From a checkpoint of a small image classifier.
Model: 4.94M parameters, arch inception, norm groupnorm, depths [6, 6, 6], widths [128, 256, 512].
Rows from block 12 of a small image classifier, named by matrix and row number. Rows with one number belong to one channel. Each number is 200 + 40 x the weight over its row's rms, rounded and kept within 0 to 999. All counts start at 0.
Before each channel's rows are labels from the 100 images, of 14848, where the channel reaches its highest value: "responds to" is what is common among them. Only what is clearly more common there than usual is listed. The data: stained colorectal tissue patches (NCT-CRC-HE-100K). In brackets: how many of the 100, against the usual share in percent.
# r30: branch 2 reduce pointwise conv (model.blocks.12.r3.0.weight, 128x256x1x1), inputs 86-171
# b30: branch 2 3x3 conv (model.blocks.12.b3.0.weight, 192x128x3x3, transposed, each kernel summed), outputs 96-191

responds to: tissue: cancer-associated stroma (28 vs 10.6); tissue: mucus (27 vs 9)
r30.57,165,220,257,237,240,240,248,238,183,236,258,199,228,194,235,246,229,193,200,228,212,266,244,221,228,197,250,183,179,162,116,209,229,196,241,241,217,138,163,263,195,195,239,201,262,229,168,258,225,225,183,199,225,218,176,271,251,183,212,168,211,288,182,182,200,166,243,185,248,212,246,228,300,176,205,184,214,141,167,252,279,224,240,146,181,190
b30.57,206,205,178,212,172,209,160,197,190,196,193,203,198,176,200,195,203,194,190,174,206,195,186,0,193,193,180,203,206,194,185,199,192,179,188,203,193,205,190,199,178,200,207,197,196,203,177,201,184,170,192,0,191,180,202,174,200,178,222,201,187,215,208,203,121,187,202,215,201,0,195,168,184,220,182,223,210,202,177,184,188,184,220,205,210,188,177,199,208,181,202,203,208,193,187,204

responds to: tissue: adipose tissue (73 vs 10.3)
r30.25,198,221,232,251,220,227,259,230,147,151,347,155,261,181,167,202,187,230,188,175,149,165,197,173,155,110,273,189,202,250,144,154,198,140,193,247,151,244,150,201,246,179,219,183,191,307,198,283,215,229,181,222,268,189,231,115,161,122,163,126,120,191,246,143,140,170,263,182,174,197,126,214,182,195,209,258,196,164,244,149,219,210,208,195,218,206
b30.25,148,187,149,176,208,181,142,179,196,233,214,218,213,132,170,196,238,219,223,228,210,194,227,0,165,182,186,250,175,176,187,236,212,185,187,186,229,200,211,173,164,191,170,214,203,232,166,190,234,166,240,309,249,232,207,226,247,222,162,192,210,216,193,227,117,185,182,246,172,264,260,202,243,140,222,253,238,177,189,200,193,169,141,187,200,213,246,218,220,190,227,244,206,207,179,210

responds to: tissue: smooth muscle (42 vs 13.3)
r30.126,161,235,267,261,203,232,220,242,211,247,273,226,224,167,203,220,211,228,183,200,222,236,221,217,249,173,223,208,202,224,149,193,169,75,214,247,211,164,169,240,256,210,230,228,226,242,182,224,230,284,265,157,251,192,199,205,233,166,167,195,278,217,173,245,183,122,274,169,208,206,210,199,238,197,322,165,174,195,170,243,172,249,234,185,238,201
b30.126,224,184,188,211,172,200,182,205,188,184,192,204,177,179,196,190,171,150,198,163,186,188,190,0,199,184,188,184,214,203,191,179,194,194,198,187,189,201,194,194,173,175,192,194,201,166,197,186,157,189,178,20,172,190,185,189,177,187,183,179,181,186,185,202,130,184,166,179,194,65,197,181,189,210,174,175,178,182,197,208,190,185,208,184,193,189,173,211,174,180,178,182,199,193,191,183

responds to: tissue: tumour epithelium (44 vs 15.1)
r30.67,201,195,252,223,170,271,237,252,164,210,217,196,277,216,195,252,229,222,231,173,206,204,226,264,218,151,247,236,219,186,160,186,188,131,254,222,221,183,154,261,198,212,208,245,227,245,187,268,253,225,231,201,259,251,199,196,212,111,189,204,236,248,202,184,193,155,234,242,183,175,211,237,195,236,203,174,206,124,173,208,231,169,212,144,191,190
b30.67,197,194,191,192,183,209,191,227,195,200,209,217,201,196,217,223,197,195,207,179,211,212,185,0,213,193,195,204,206,213,199,212,205,211,208,214,195,227,208,208,196,216,209,203,226,195,198,207,180,169,190,0,173,181,208,185,180,187,197,200,198,215,214,201,227,185,188,211,222,0,196,175,200,203,172,185,196,201,180,189,193,179,167,190,223,202,172,172,180,185,204,209,217,192,184,197

responds to: tissue: cancer-associated stroma (34 vs 10.6)
r30.111,196,220,221,215,250,242,235,261,221,213,232,250,244,214,188,253,252,207,212,214,213,216,249,209,207,186,239,204,193,204,180,222,220,165,231,213,223,208,173,179,257,227,240,228,211,296,225,237,176,225,222,234,252,206,223,272,270,230,209,222,227,267,214,141,197,193,277,205,249,189,267,219,268,210,230,183,231,168,191,189,248,237,288,172,255,193
b30.111,197,199,189,195,192,201,193,202,183,198,198,195,190,178,206,201,197,191,183,182,193,196,199,0,192,198,183,194,203,202,196,192,197,203,193,191,201,192,199,197,190,194,207,188,204,196,188,202,193,197,202,0,204,192,207,197,212,200,214,209,198,208,196,203,72,207,195,211,206,0,203,188,202,208,197,212,208,190,194,186,197,193,216,210,204,205,199,196,204,202,205,206,199,193,185,191

responds to: tissue: adipose tissue (72 vs 10.3)
r30.12,208,178,213,218,184,215,248,192,129,158,214,156,154,129,222,216,196,207,201,210,172,235,132,177,192,156,180,197,290,228,145,194,203,96,209,200,210,203,173,233,234,163,216,194,170,220,204,193,242,272,158,232,229,178,196,160,238,159,213,158,225,179,199,232,152,200,202,197,195,226,89,162,245,161,167,199,196,196,216,225,185,240,199,153,211,212
b30.12,255,236,167,230,205,233,132,204,199,259,237,269,228,214,239,182,217,217,249,192,195,243,269,137,160,238,222,262,213,234,234,227,250,173,215,201,221,238,249,195,204,192,163,231,207,220,216,214,151,227,192,298,218,239,182,189,186,238,139,220,215,225,160,220,76,150,202,184,170,347,218,170,239,122,243,239,180,146,253,186,167,205,139,216,171,204,204,216,184,148,196,202,195,200,168,142

responds to: tissue: adipose tissue (68 vs 10.3)
r30.11,156,202,178,177,256,239,223,201,162,209,248,158,219,183,209,223,184,226,201,189,162,135,195,207,145,191,220,165,226,212,137,217,175,95,235,267,233,226,95,194,237,207,253,164,233,260,313,243,198,314,207,226,221,228,239,136,163,65,230,248,176,188,205,217,158,222,247,226,168,242,140,231,189,225,207,154,156,242,152,197,215,170,198,188,146,199
b30.11,167,172,170,196,170,164,180,178,251,209,197,202,214,175,243,211,210,238,210,165,232,216,208,35,177,223,223,188,175,206,186,225,180,155,208,233,183,238,178,163,142,214,150,189,183,219,161,211,181,204,235,409,216,197,209,233,210,252,131,216,186,250,219,178,259,184,209,214,223,184,247,170,240,178,186,235,227,205,180,182,175,180,191,170,222,233,193,261,221,191,251,227,208,203,216,188

responds to: tissue: smooth muscle (38 vs 13.3)
r30.15,106,109,142,187,230,191,224,169,149,172,206,244,154,244,208,209,171,158,205,198,232,163,254,154,267,258,198,222,193,174,261,191,215,234,186,180,100,212,289,163,193,172,224,183,191,264,279,155,154,176,156,202,203,186,254,194,191,230,202,101,173,165,196,141,193,208,190,199,244,222,195,191,221,201,171,235,205,219,193,168,177,222,213,249,280,205
b30.15,225,200,204,212,211,227,198,192,141,224,207,194,158,115,179,165,225,159,208,215,175,220,262,0,161,156,181,219,210,182,193,201,223,169,142,183,253,189,215,163,205,138,263,186,212,227,170,212,222,216,223,221,273,225,207,245,249,249,273,229,236,212,191,217,246,220,187,185,180,155,243,200,236,172,241,233,208,172,146,217,196,174,133,179,212,269,220,179,244,216,238,234,161,231,231,162

responds to: tissue: normal colon mucosa (54 vs 8.8)
r30.93,155,196,235,254,200,189,194,197,205,233,248,248,204,168,283,185,235,154,236,181,193,242,231,213,217,191,225,235,198,134,158,178,204,157,199,255,210,157,121,294,185,180,237,192,220,214,175,213,218,208,205,191,261,193,200,202,212,130,225,221,217,255,191,240,191,134,274,210,164,209,212,189,237,246,224,173,176,184,193,252,223,230,249,235,182,203
b30.93,236,195,187,234,186,203,144,197,202,194,207,184,181,200,220,192,197,174,189,161,203,220,184,9,182,180,158,192,196,198,178,206,179,195,211,174,170,187,180,198,159,218,213,204,200,194,178,219,136,204,216,29,198,196,225,177,186,157,211,202,202,210,230,183,76,187,195,244,207,11,214,165,166,223,189,195,236,192,201,196,198,202,262,206,211,179,157,232,174,185,184,217,218,184,213,197

responds to: tissue: normal colon mucosa (45 vs 8.8)
r30.99,191,223,110,193,178,189,217,183,143,156,228,143,134,159,202,234,208,171,228,230,151,231,128,206,193,255,153,140,243,169,118,176,212,220,228,214,253,142,194,233,213,125,228,196,238,155,223,157,222,242,227,238,170,182,192,239,241,145,199,192,209,182,139,256,217,156,220,184,165,193,160,188,253,181,194,161,201,205,190,218,209,175,275,165,192,189
b30.99,275,239,187,237,178,244,175,264,150,185,182,232,185,207,260,172,146,199,196,158,240,205,207,63,194,158,155,204,219,215,178,182,234,144,210,183,210,195,218,204,152,164,254,168,228,199,210,149,203,233,187,171,229,218,275,220,222,242,244,271,204,235,222,259,167,200,240,252,219,43,224,163,223,222,228,205,201,222,152,223,216,252,235,201,218,266,204,217,283,234,225,286,184,224,245,240

responds to: tissue: cancer-associated stroma (26 vs 10.6)
r30.117,218,220,226,207,244,251,219,249,220,245,248,266,244,201,186,251,241,256,201,198,224,208,233,233,252,220,277,221,224,226,190,238,198,161,240,234,224,213,193,200,234,216,223,241,229,299,193,229,212,234,185,234,251,225,228,242,251,199,241,219,200,274,214,200,210,168,256,244,251,216,254,228,298,212,234,187,178,146,177,216,255,227,307,174,243,204
b30.117,203,187,190,198,191,192,185,202,191,187,197,198,197,183,204,191,179,194,190,183,189,194,198,0,189,197,187,193,197,194,191,200,195,195,197,185,183,201,192,186,190,194,195,193,203,192,195,207,186,199,197,0,197,192,215,200,198,210,211,207,198,212,203,202,98,201,201,226,205,0,205,185,203,205,196,201,203,198,200,190,198,202,194,193,201,211,194,188,200,211,197,210,197,200,201,193

responds to: tissue: lymphocytes (63 vs 11.1)
r30.77,179,261,264,241,170,212,187,260,201,176,206,230,214,183,225,256,223,223,202,191,211,224,225,204,226,188,221,228,195,198,152,186,217,95,260,237,229,188,156,274,188,223,245,247,219,202,193,230,234,215,221,133,279,245,192,226,239,99,227,221,282,258,184,237,166,173,251,212,248,152,190,265,182,257,211,173,214,233,154,256,206,189,180,168,166,206
b30.77,208,176,164,197,166,189,168,221,181,171,193,201,193,179,224,213,181,178,185,115,214,204,168,0,182,177,172,195,203,201,181,206,171,203,219,201,175,233,176,192,174,217,199,192,217,164,181,213,132,167,199,39,149,171,210,162,161,159,186,197,161,219,195,176,209,155,193,210,218,0,194,146,161,196,151,196,210,178,222,164,160,183,224,178,213,195,138,194,183,199,193,213,206,185,179,183

responds to: tissue: cancer-associated stroma (51 vs 10.6); tissue: smooth muscle (34 vs 13.3)
r30.119,208,205,212,217,272,232,241,228,222,233,213,242,254,269,160,257,210,221,229,239,200,239,244,211,221,208,246,233,204,185,201,201,227,135,237,200,208,212,198,214,291,239,245,245,203,277,204,188,208,189,225,204,255,213,222,229,203,224,218,217,249,259,217,166,203,177,270,237,260,199,185,212,270,182,201,183,149,154,202,196,230,302,274,216,262,214
b30.119,192,186,197,196,183,211,185,206,178,186,207,190,188,176,192,200,186,187,199,183,199,197,192,0,190,188,178,189,200,205,195,193,191,197,206,196,196,203,195,184,189,185,199,195,208,193,186,195,194,190,190,27,196,200,199,192,199,190,195,208,192,207,200,199,120,194,194,201,202,19,205,193,207,192,208,206,204,200,181,196,185,180,212,195,206,200,197,203,218,208,193,212,191,216,197,199

responds to: tissue: cancer-associated stroma (26 vs 10.6)
r30.1,186,243,327,243,190,180,159,254,169,192,261,160,174,206,233,236,222,181,184,215,198,199,195,230,200,160,208,248,216,203,157,193,185,130,215,234,240,188,121,257,223,240,221,259,251,244,156,253,267,229,184,120,237,218,200,198,162,59,166,204,239,248,201,167,182,172,265,254,232,194,193,230,162,217,203,172,211,161,156,204,210,244,181,145,241,218
b30.1,224,187,164,219,171,199,164,217,185,197,218,190,200,196,211,210,198,156,199,197,191,211,184,0,181,177,198,196,194,165,199,202,192,210,187,222,195,208,178,201,181,203,189,186,211,176,192,227,165,173,190,0,188,198,228,160,199,186,170,157,191,214,205,192,236,177,204,230,201,41,219,186,169,209,203,192,218,179,185,193,177,191,159,180,220,188,166,220,204,232,205,222,206,191,188,207

responds to: tissue: adipose tissue (97 vs 10.3)
r30.102,180,183,303,214,189,245,236,245,188,179,303,206,289,147,167,209,156,237,220,175,221,179,195,185,178,153,199,197,233,233,213,160,170,165,163,270,148,211,204,176,277,161,198,182,162,225,214,215,196,269,232,245,243,190,188,142,207,123,192,197,177,245,209,180,192,182,268,188,214,210,247,232,236,209,221,191,194,214,179,199,138,189,241,183,302,193
b30.102,226,202,186,191,179,181,216,262,255,200,244,241,234,207,213,161,145,183,170,211,236,182,213,8,201,210,169,204,235,245,210,203,225,220,220,232,164,205,231,210,172,158,186,199,156,162,186,207,220,189,196,430,214,176,205,221,160,235,100,200,208,183,213,206,94,198,188,212,223,299,181,208,282,219,154,189,172,205,177,209,220,197,257,189,226,237,200,211,133,212,188,168,166,255,129,191

responds to: tissue: tumour epithelium (54 vs 15.1)
r30.38,189,251,314,178,221,231,198,245,217,224,246,219,219,220,188,264,221,257,213,141,196,197,193,245,238,151,201,239,222,200,157,193,193,146,223,212,233,242,152,183,271,243,225,276,229,230,228,256,215,229,194,181,242,203,206,207,210,96,250,224,266,239,213,236,214,121,300,197,220,191,245,231,178,209,211,133,190,194,140,265,185,260,215,167,248,223
b30.38,215,176,177,210,189,198,173,208,207,200,218,217,207,201,223,229,198,188,191,176,198,218,195,0,196,202,193,188,214,188,185,224,190,216,203,208,177,224,175,211,186,224,204,203,210,191,190,223,155,176,185,0,180,181,221,178,190,183,176,175,183,190,204,188,220,191,196,240,219,45,195,181,194,192,188,211,193,197,183,193,184,175,183,174,211,194,172,207,165,207,183,187,218,176,200,188

responds to: tissue: mucus (44 vs 9)
r30.107,204,226,160,269,224,195,206,212,88,174,194,214,180,136,205,231,223,151,188,243,184,228,190,202,190,278,152,176,263,204,138,223,185,178,221,190,178,188,194,220,119,162,183,160,215,203,207,206,246,269,152,243,178,97,176,221,255,197,237,169,249,168,199,183,149,237,181,219,163,150,157,203,237,161,272,200,271,266,185,166,165,198,199,152,239,174
b30.107,286,234,190,272,198,247,186,262,186,224,210,267,201,166,272,207,185,173,220,156,244,239,202,57,237,207,177,220,238,206,219,197,232,174,230,242,240,283,223,217,200,192,230,200,244,188,204,208,165,163,156,126,185,215,191,189,197,228,191,201,161,231,178,207,327,157,208,191,191,46,203,161,188,184,203,222,154,139,189,174,180,185,203,165,199,236,168,199,246,251,209,215,152,180,181,188

responds to: tissue: smooth muscle (84 vs 13.3)
r30.39,207,204,215,244,258,253,229,188,145,282,288,165,195,257,201,198,220,231,182,168,183,168,164,182,189,198,214,208,222,237,260,215,161,219,232,300,164,238,251,182,208,192,261,253,205,206,257,236,145,211,213,238,209,229,179,171,143,211,222,182,105,210,181,163,244,227,282,248,222,221,203,191,163,205,238,232,163,184,227,132,214,190,165,237,271,160
b30.39,154,174,205,163,192,163,220,192,206,195,179,188,193,179,177,200,207,208,171,209,181,194,214,0,200,206,202,187,161,187,202,182,180,208,178,200,190,191,191,192,184,180,165,203,188,193,179,204,227,232,244,242,221,222,217,241,236,239,195,217,224,253,220,211,133,236,216,213,222,83,252,204,254,207,229,235,227,205,157,196,202,211,200,203,234,257,250,193,243,236,256,235,240,233,209,210

responds to: tissue: cancer-associated stroma (49 vs 10.6)
r30.63,151,183,201,223,167,230,248,179,162,199,194,208,162,212,244,160,171,159,245,179,218,184,171,180,228,170,248,134,242,202,252,184,176,141,173,218,213,156,189,169,222,197,217,189,232,246,165,179,134,250,138,213,156,206,189,217,187,183,251,138,148,165,204,152,182,213,216,197,186,241,125,175,111,164,104,149,158,240,91,257,290,230,271,185,238,231
b30.63,141,162,185,157,214,106,226,179,262,191,228,186,249,232,178,278,251,198,160,197,233,222,200,166,178,252,215,210,171,233,221,240,147,236,215,269,184,231,183,226,141,265,117,265,139,215,180,267,187,204,234,324,192,210,246,240,211,239,157,200,201,265,228,202,149,190,240,173,197,308,221,198,239,202,188,267,239,205,241,209,173,229,180,188,237,233,212,201,214,189,271,234,218,201,211,208

responds to: tissue: mucus (95 vs 9)
r30.47,147,217,192,259,242,251,287,210,165,206,279,236,224,177,171,225,170,195,147,168,177,173,167,168,187,164,270,143,228,234,208,160,208,166,234,230,151,191,260,177,174,158,198,198,182,293,200,186,172,279,160,196,233,163,174,171,229,219,180,156,141,166,187,169,207,208,232,228,248,227,167,213,162,186,266,289,225,230,223,186,147,196,142,224,262,205
b30.47,183,191,217,197,253,195,172,180,194,224,178,196,178,121,184,163,238,170,227,196,220,208,214,0,157,195,193,235,202,212,205,202,233,174,145,150,241,210,194,158,188,175,190,234,212,225,155,234,195,214,232,256,236,238,209,224,212,211,234,248,195,235,108,205,207,174,146,200,162,246,232,188,240,114,236,208,193,121,198,199,176,161,215,198,213,235,231,195,224,177,206,221,212,202,197,146

responds to: tissue: smooth muscle (82 vs 13.3)
r30.56,252,276,190,247,209,258,238,248,156,186,230,170,229,221,136,166,156,246,207,167,178,152,218,211,182,127,267,192,156,219,205,167,188,173,226,236,191,237,107,177,210,178,280,208,220,228,204,250,161,193,196,186,239,219,207,122,166,155,183,136,112,226,203,95,174,166,281,212,200,179,198,195,150,232,259,172,178,193,180,163,212,192,211,178,207,169
b30.56,142,159,190,139,205,158,193,201,171,186,188,181,174,143,180,228,208,170,181,181,195,178,155,0,172,167,199,230,152,185,211,175,162,226,193,208,180,227,167,197,158,218,161,196,216,185,182,220,217,189,224,274,209,223,217,209,216,217,199,217,198,256,225,218,97,201,204,228,216,127,227,198,231,205,193,230,245,196,182,162,185,164,157,204,225,238,210,181,248,230,210,232,206,204,206,225

responds to: tissue: mucus (26 vs 9)
r30.50,213,209,174,199,171,161,230,220,248,123,185,240,175,132,263,194,244,159,213,205,182,227,205,142,153,202,220,196,235,173,130,232,190,208,184,194,229,149,148,233,231,153,197,143,196,194,165,190,210,244,202,224,178,158,198,281,251,230,229,227,260,247,200,223,148,166,199,179,109,153,146,211,303,143,151,133,240,207,133,183,265,185,231,143,171,139
b30.50,249,257,209,231,217,217,196,203,220,245,246,187,264,226,185,196,220,211,223,241,221,196,205,489,226,258,209,210,234,203,205,226,216,192,224,228,230,246,207,251,204,239,211,239,183,226,233,204,222,196,182,213,226,191,203,180,231,183,191,166,189,185,190,226,292,195,209,201,194,362,223,170,173,211,211,203,238,216,189,223,190,215,246,189,196,192,219,211,206,189,189,201,184,169,219,211

responds to: tissue: mucus (84 vs 9)
r30.115,229,192,166,211,218,231,248,189,62,269,245,166,146,206,178,236,152,213,155,182,190,176,178,232,248,276,207,100,198,188,178,238,154,164,260,233,244,153,255,280,172,225,208,303,228,216,190,164,268,206,168,225,129,151,191,157,236,165,195,198,149,158,166,225,234,203,240,198,243,197,171,178,225,151,265,191,153,199,202,195,145,212,254,147,188,162
b30.115,262,221,192,249,177,234,201,236,173,196,163,233,179,141,229,149,171,161,187,203,219,209,201,0,200,174,163,202,214,250,193,165,217,171,177,165,215,223,230,207,195,145,227,215,226,160,194,166,218,225,209,202,204,250,244,230,224,244,240,249,213,218,204,210,179,194,208,220,189,33,219,206,211,189,218,209,209,215,187,233,229,221,197,220,193,247,223,183,241,230,175,230,213,230,256,184

responds to: tissue: cancer-associated stroma (30 vs 10.6); tissue: mucus (29 vs 9)
r30.59,201,216,249,193,268,280,201,248,190,235,268,248,274,230,140,234,230,235,226,148,198,237,213,247,232,145,262,265,218,194,252,179,239,187,225,225,198,236,154,188,252,275,208,222,236,291,201,239,191,231,170,210,271,201,196,228,217,261,235,197,257,225,228,173,240,235,266,200,244,196,251,226,240,199,180,170,190,189,193,189,280,235,250,184,252,198
b30.59,193,183,203,188,190,183,192,198,196,204,199,195,197,195,197,209,194,199,190,181,190,202,201,0,193,195,193,192,186,199,186,203,186,206,203,205,180,204,188,197,193,204,198,194,205,199,189,207,199,190,209,0,199,193,208,197,200,197,210,206,189,214,193,198,115,211,202,216,205,0,205,192,215,204,188,214,215,201,188,166,196,188,194,196,210,207,196,189,208,204,216,208,209,197,175,205

responds to: tissue: smooth muscle (79 vs 13.3)
r30.2,177,151,200,189,268,183,168,147,232,222,143,276,228,252,152,179,174,194,202,252,202,182,246,99,251,229,248,226,234,175,260,185,203,281,176,175,198,195,216,225,221,251,241,235,217,222,219,110,152,165,185,224,165,217,206,203,242,244,239,215,240,218,188,164,196,206,289,215,224,214,223,202,231,110,164,215,217,155,227,141,199,296,243,258,259,174
b30.2,215,202,189,204,209,203,192,189,172,221,203,211,189,170,201,186,189,181,195,202,182,211,221,0,179,181,187,198,196,180,195,194,201,187,185,195,213,183,209,192,198,190,222,192,211,209,193,213,211,214,210,26,215,204,212,206,210,218,230,212,215,199,205,215,131,209,202,202,198,4,203,207,217,203,211,208,192,201,158,185,216,193,174,199,205,225,210,198,201,213,223,206,182,193,207,208

responds to: tissue: smooth muscle (43 vs 13.3)
r30.70,196,215,222,219,211,151,143,187,177,222,194,215,188,151,249,219,184,194,196,211,121,206,269,111,236,221,189,154,223,149,127,223,199,199,175,193,263,135,162,263,243,195,297,124,185,205,160,148,198,207,194,170,236,262,183,197,222,142,235,190,251,226,167,201,141,153,233,142,178,137,168,201,252,197,161,193,205,154,172,218,220,258,210,195,202,213
b30.70,240,199,132,253,159,235,151,191,162,193,207,238,199,204,203,188,169,169,200,118,227,180,168,44,176,142,138,165,234,199,191,160,213,161,213,180,175,181,251,182,143,192,249,185,211,170,174,217,130,171,161,58,184,164,194,133,163,157,210,174,196,175,198,196,135,177,164,175,192,99,154,145,131,224,148,161,191,182,157,198,179,167,228,221,175,148,135,263,150,163,143,166,184,165,193,176

responds to: tissue: smooth muscle (67 vs 13.3)
r30.68,187,233,254,181,159,169,185,179,165,223,204,134,199,189,210,240,225,244,198,109,205,193,149,238,178,148,168,212,185,211,156,241,220,106,224,227,228,205,139,222,182,218,197,202,231,229,196,218,227,243,232,140,163,199,124,194,169,39,209,252,225,173,134,251,223,135,198,240,171,150,163,237,139,180,183,160,206,225,175,194,182,171,180,188,170,183
b30.68,199,173,196,197,197,188,176,228,224,182,219,173,202,209,224,211,218,188,191,168,193,222,161,0,192,216,219,200,180,201,217,220,207,186,219,230,175,222,174,215,155,213,188,206,204,191,173,206,161,215,236,223,213,223,255,183,212,169,152,231,202,222,231,179,288,181,208,209,204,0,241,151,201,228,221,217,245,210,200,192,175,189,190,192,238,220,163,200,217,202,211,268,246,184,209,202

responds to: tissue: mucus (47 vs 9)
r30.32,106,186,159,203,303,252,223,236,170,240,202,230,196,223,135,236,165,185,125,178,215,217,280,175,221,220,239,193,204,126,153,254,212,134,195,231,163,150,191,149,251,223,237,231,201,329,207,142,138,197,173,216,197,212,178,231,268,256,232,139,250,221,144,123,235,196,214,163,220,169,184,166,298,187,262,209,225,149,246,194,248,228,282,202,228,179
b30.32,228,190,173,231,186,236,171,193,153,211,202,191,200,176,200,165,191,167,209,185,195,184,209,0,171,181,182,186,208,198,180,204,182,174,171,182,207,175,178,181,175,188,239,169,210,210,167,209,208,199,206,0,193,189,217,195,195,190,238,206,208,183,199,196,14,179,188,216,181,24,205,173,204,167,212,189,220,183,197,169,199,183,210,181,201,215,201,204,209,193,184,218,203,185,202,187

responds to: tissue: normal colon mucosa (37 vs 8.8); tissue: lymphocytes (36 vs 11.1)
r30.55,155,243,267,255,236,239,192,233,208,242,274,190,209,172,252,190,234,276,227,160,143,202,222,211,178,144,231,212,212,205,136,184,217,100,262,235,230,256,116,253,226,227,223,173,217,232,174,223,222,229,171,170,245,190,206,224,229,107,198,220,171,261,174,188,198,137,221,188,249,182,200,245,216,249,246,186,171,209,193,276,260,187,203,188,186,199
b30.55,189,162,171,195,157,193,139,208,163,183,190,180,175,162,196,193,189,163,203,156,207,184,161,0,162,173,175,196,177,172,180,186,196,179,201,175,170,220,180,186,162,212,203,183,207,170,187,214,136,178,182,178,159,178,171,152,184,177,182,158,157,199,183,178,0,157,168,189,193,100,216,146,181,184,171,179,211,182,204,186,147,168,194,156,210,184,153,177,190,198,191,220,211,184,176,182

responds to: tissue: mucus (98 vs 9)
r30.34,206,185,188,199,165,168,212,201,166,205,202,144,214,206,118,267,248,149,229,208,205,201,174,207,190,183,205,131,229,197,185,165,229,137,202,108,218,136,184,203,139,195,100,188,253,215,211,202,232,235,207,186,139,103,175,185,220,178,249,226,201,198,189,202,217,188,157,174,186,144,167,225,148,184,201,175,199,226,198,227,185,171,212,170,162,163
b30.34,221,216,190,234,204,191,182,179,261,233,222,230,259,233,239,255,256,235,232,204,211,252,201,37,208,221,214,210,254,181,157,262,193,225,220,253,209,205,200,217,202,250,212,227,218,227,195,242,181,226,205,287,233,219,252,243,248,222,182,166,219,198,258,242,375,237,237,266,242,109,236,205,200,225,205,281,239,221,192,243,215,220,191,241,225,197,224,263,212,211,203,206,250,159,240,217

responds to: tissue: lymphocytes (39 vs 11.1)
r30.82,188,232,197,216,138,204,194,225,189,183,292,168,229,170,243,217,223,261,190,208,213,169,209,197,204,158,216,161,163,167,142,219,154,124,217,226,250,185,113,237,204,172,225,219,226,209,203,209,224,203,197,184,210,197,200,229,231,69,219,189,175,256,200,182,186,189,241,269,191,144,161,193,223,229,261,149,239,178,180,218,236,187,150,188,141,226
b30.82,231,166,178,209,154,214,132,221,150,194,181,171,186,151,225,207,202,152,182,121,246,210,151,29,172,144,144,215,195,198,182,203,183,159,207,211,186,260,194,214,184,184,186,211,209,147,177,201,155,142,183,153,200,196,199,129,193,166,183,180,168,209,189,171,263,150,194,214,209,60,194,127,193,200,166,225,209,162,174,155,148,141,218,182,218,200,140,213,236,214,180,236,202,190,167,207

responds to: tissue: smooth muscle (58 vs 13.3)
r30.37,142,155,202,268,227,266,224,195,172,171,281,212,259,204,124,191,191,255,197,176,188,178,231,105,170,105,236,155,175,217,241,136,189,196,208,288,142,215,178,182,227,206,221,228,184,231,208,213,120,190,192,218,252,183,176,110,170,185,195,152,126,209,198,121,209,182,260,211,216,199,201,127,212,164,167,242,146,142,281,117,252,184,191,223,243,158
b30.37,146,188,197,165,201,155,185,166,202,226,203,205,218,151,175,207,218,217,197,222,183,212,212,0,162,205,207,193,143,166,201,222,189,196,175,212,211,199,206,196,168,199,151,220,199,229,173,229,239,224,241,250,254,196,230,240,236,231,181,192,218,240,235,231,81,229,175,221,235,190,202,210,275,216,228,272,224,213,225,208,199,180,190,216,247,231,229,186,216,193,236,244,223,235,212,202

responds to: tissue: lymphocytes (80 vs 11.1)
r30.49,165,212,208,195,254,245,215,177,172,227,259,210,220,227,165,134,161,216,159,168,177,102,262,219,234,184,233,219,142,234,265,217,200,228,246,159,182,255,226,224,225,216,190,281,210,208,183,214,201,232,213,223,227,169,181,84,152,235,205,206,208,159,211,183,218,188,265,254,237,186,252,182,186,168,145,198,152,153,113,174,215,173,201,215,298,157
b30.49,157,204,192,137,228,157,216,210,211,231,221,231,183,196,173,225,223,177,167,223,169,211,232,0,201,178,224,201,141,195,220,235,179,193,163,208,213,220,183,182,256,198,168,175,189,199,188,233,257,220,234,323,229,213,229,230,238,253,187,225,219,218,200,203,178,262,208,253,207,205,252,244,292,179,193,248,182,238,264,195,236,210,152,193,212,264,222,176,239,258,247,219,216,264,181,211

responds to: tissue: adipose tissue (97 vs 10.3)
r30.98,176,120,177,234,211,210,190,180,218,177,267,217,171,154,252,164,235,163,196,190,194,212,206,157,184,195,182,218,267,115,109,191,216,180,167,177,221,160,151,198,194,145,195,113,154,192,176,132,214,258,213,159,113,149,145,251,237,177,209,213,229,228,131,223,154,142,199,152,138,135,167,175,247,109,195,120,214,206,165,167,224,115,185,157,181,165
b30.98,251,212,250,262,170,184,206,194,200,237,219,228,236,201,235,226,244,201,218,181,262,222,199,307,206,227,228,182,232,239,229,227,193,227,230,212,189,231,200,198,195,236,207,205,194,220,196,219,178,174,186,251,170,141,192,178,174,150,159,174,169,206,202,151,350,207,193,173,193,272,206,180,179,225,180,192,251,200,193,172,201,206,313,185,187,200,173,220,166,186,187,179,209,202,159,161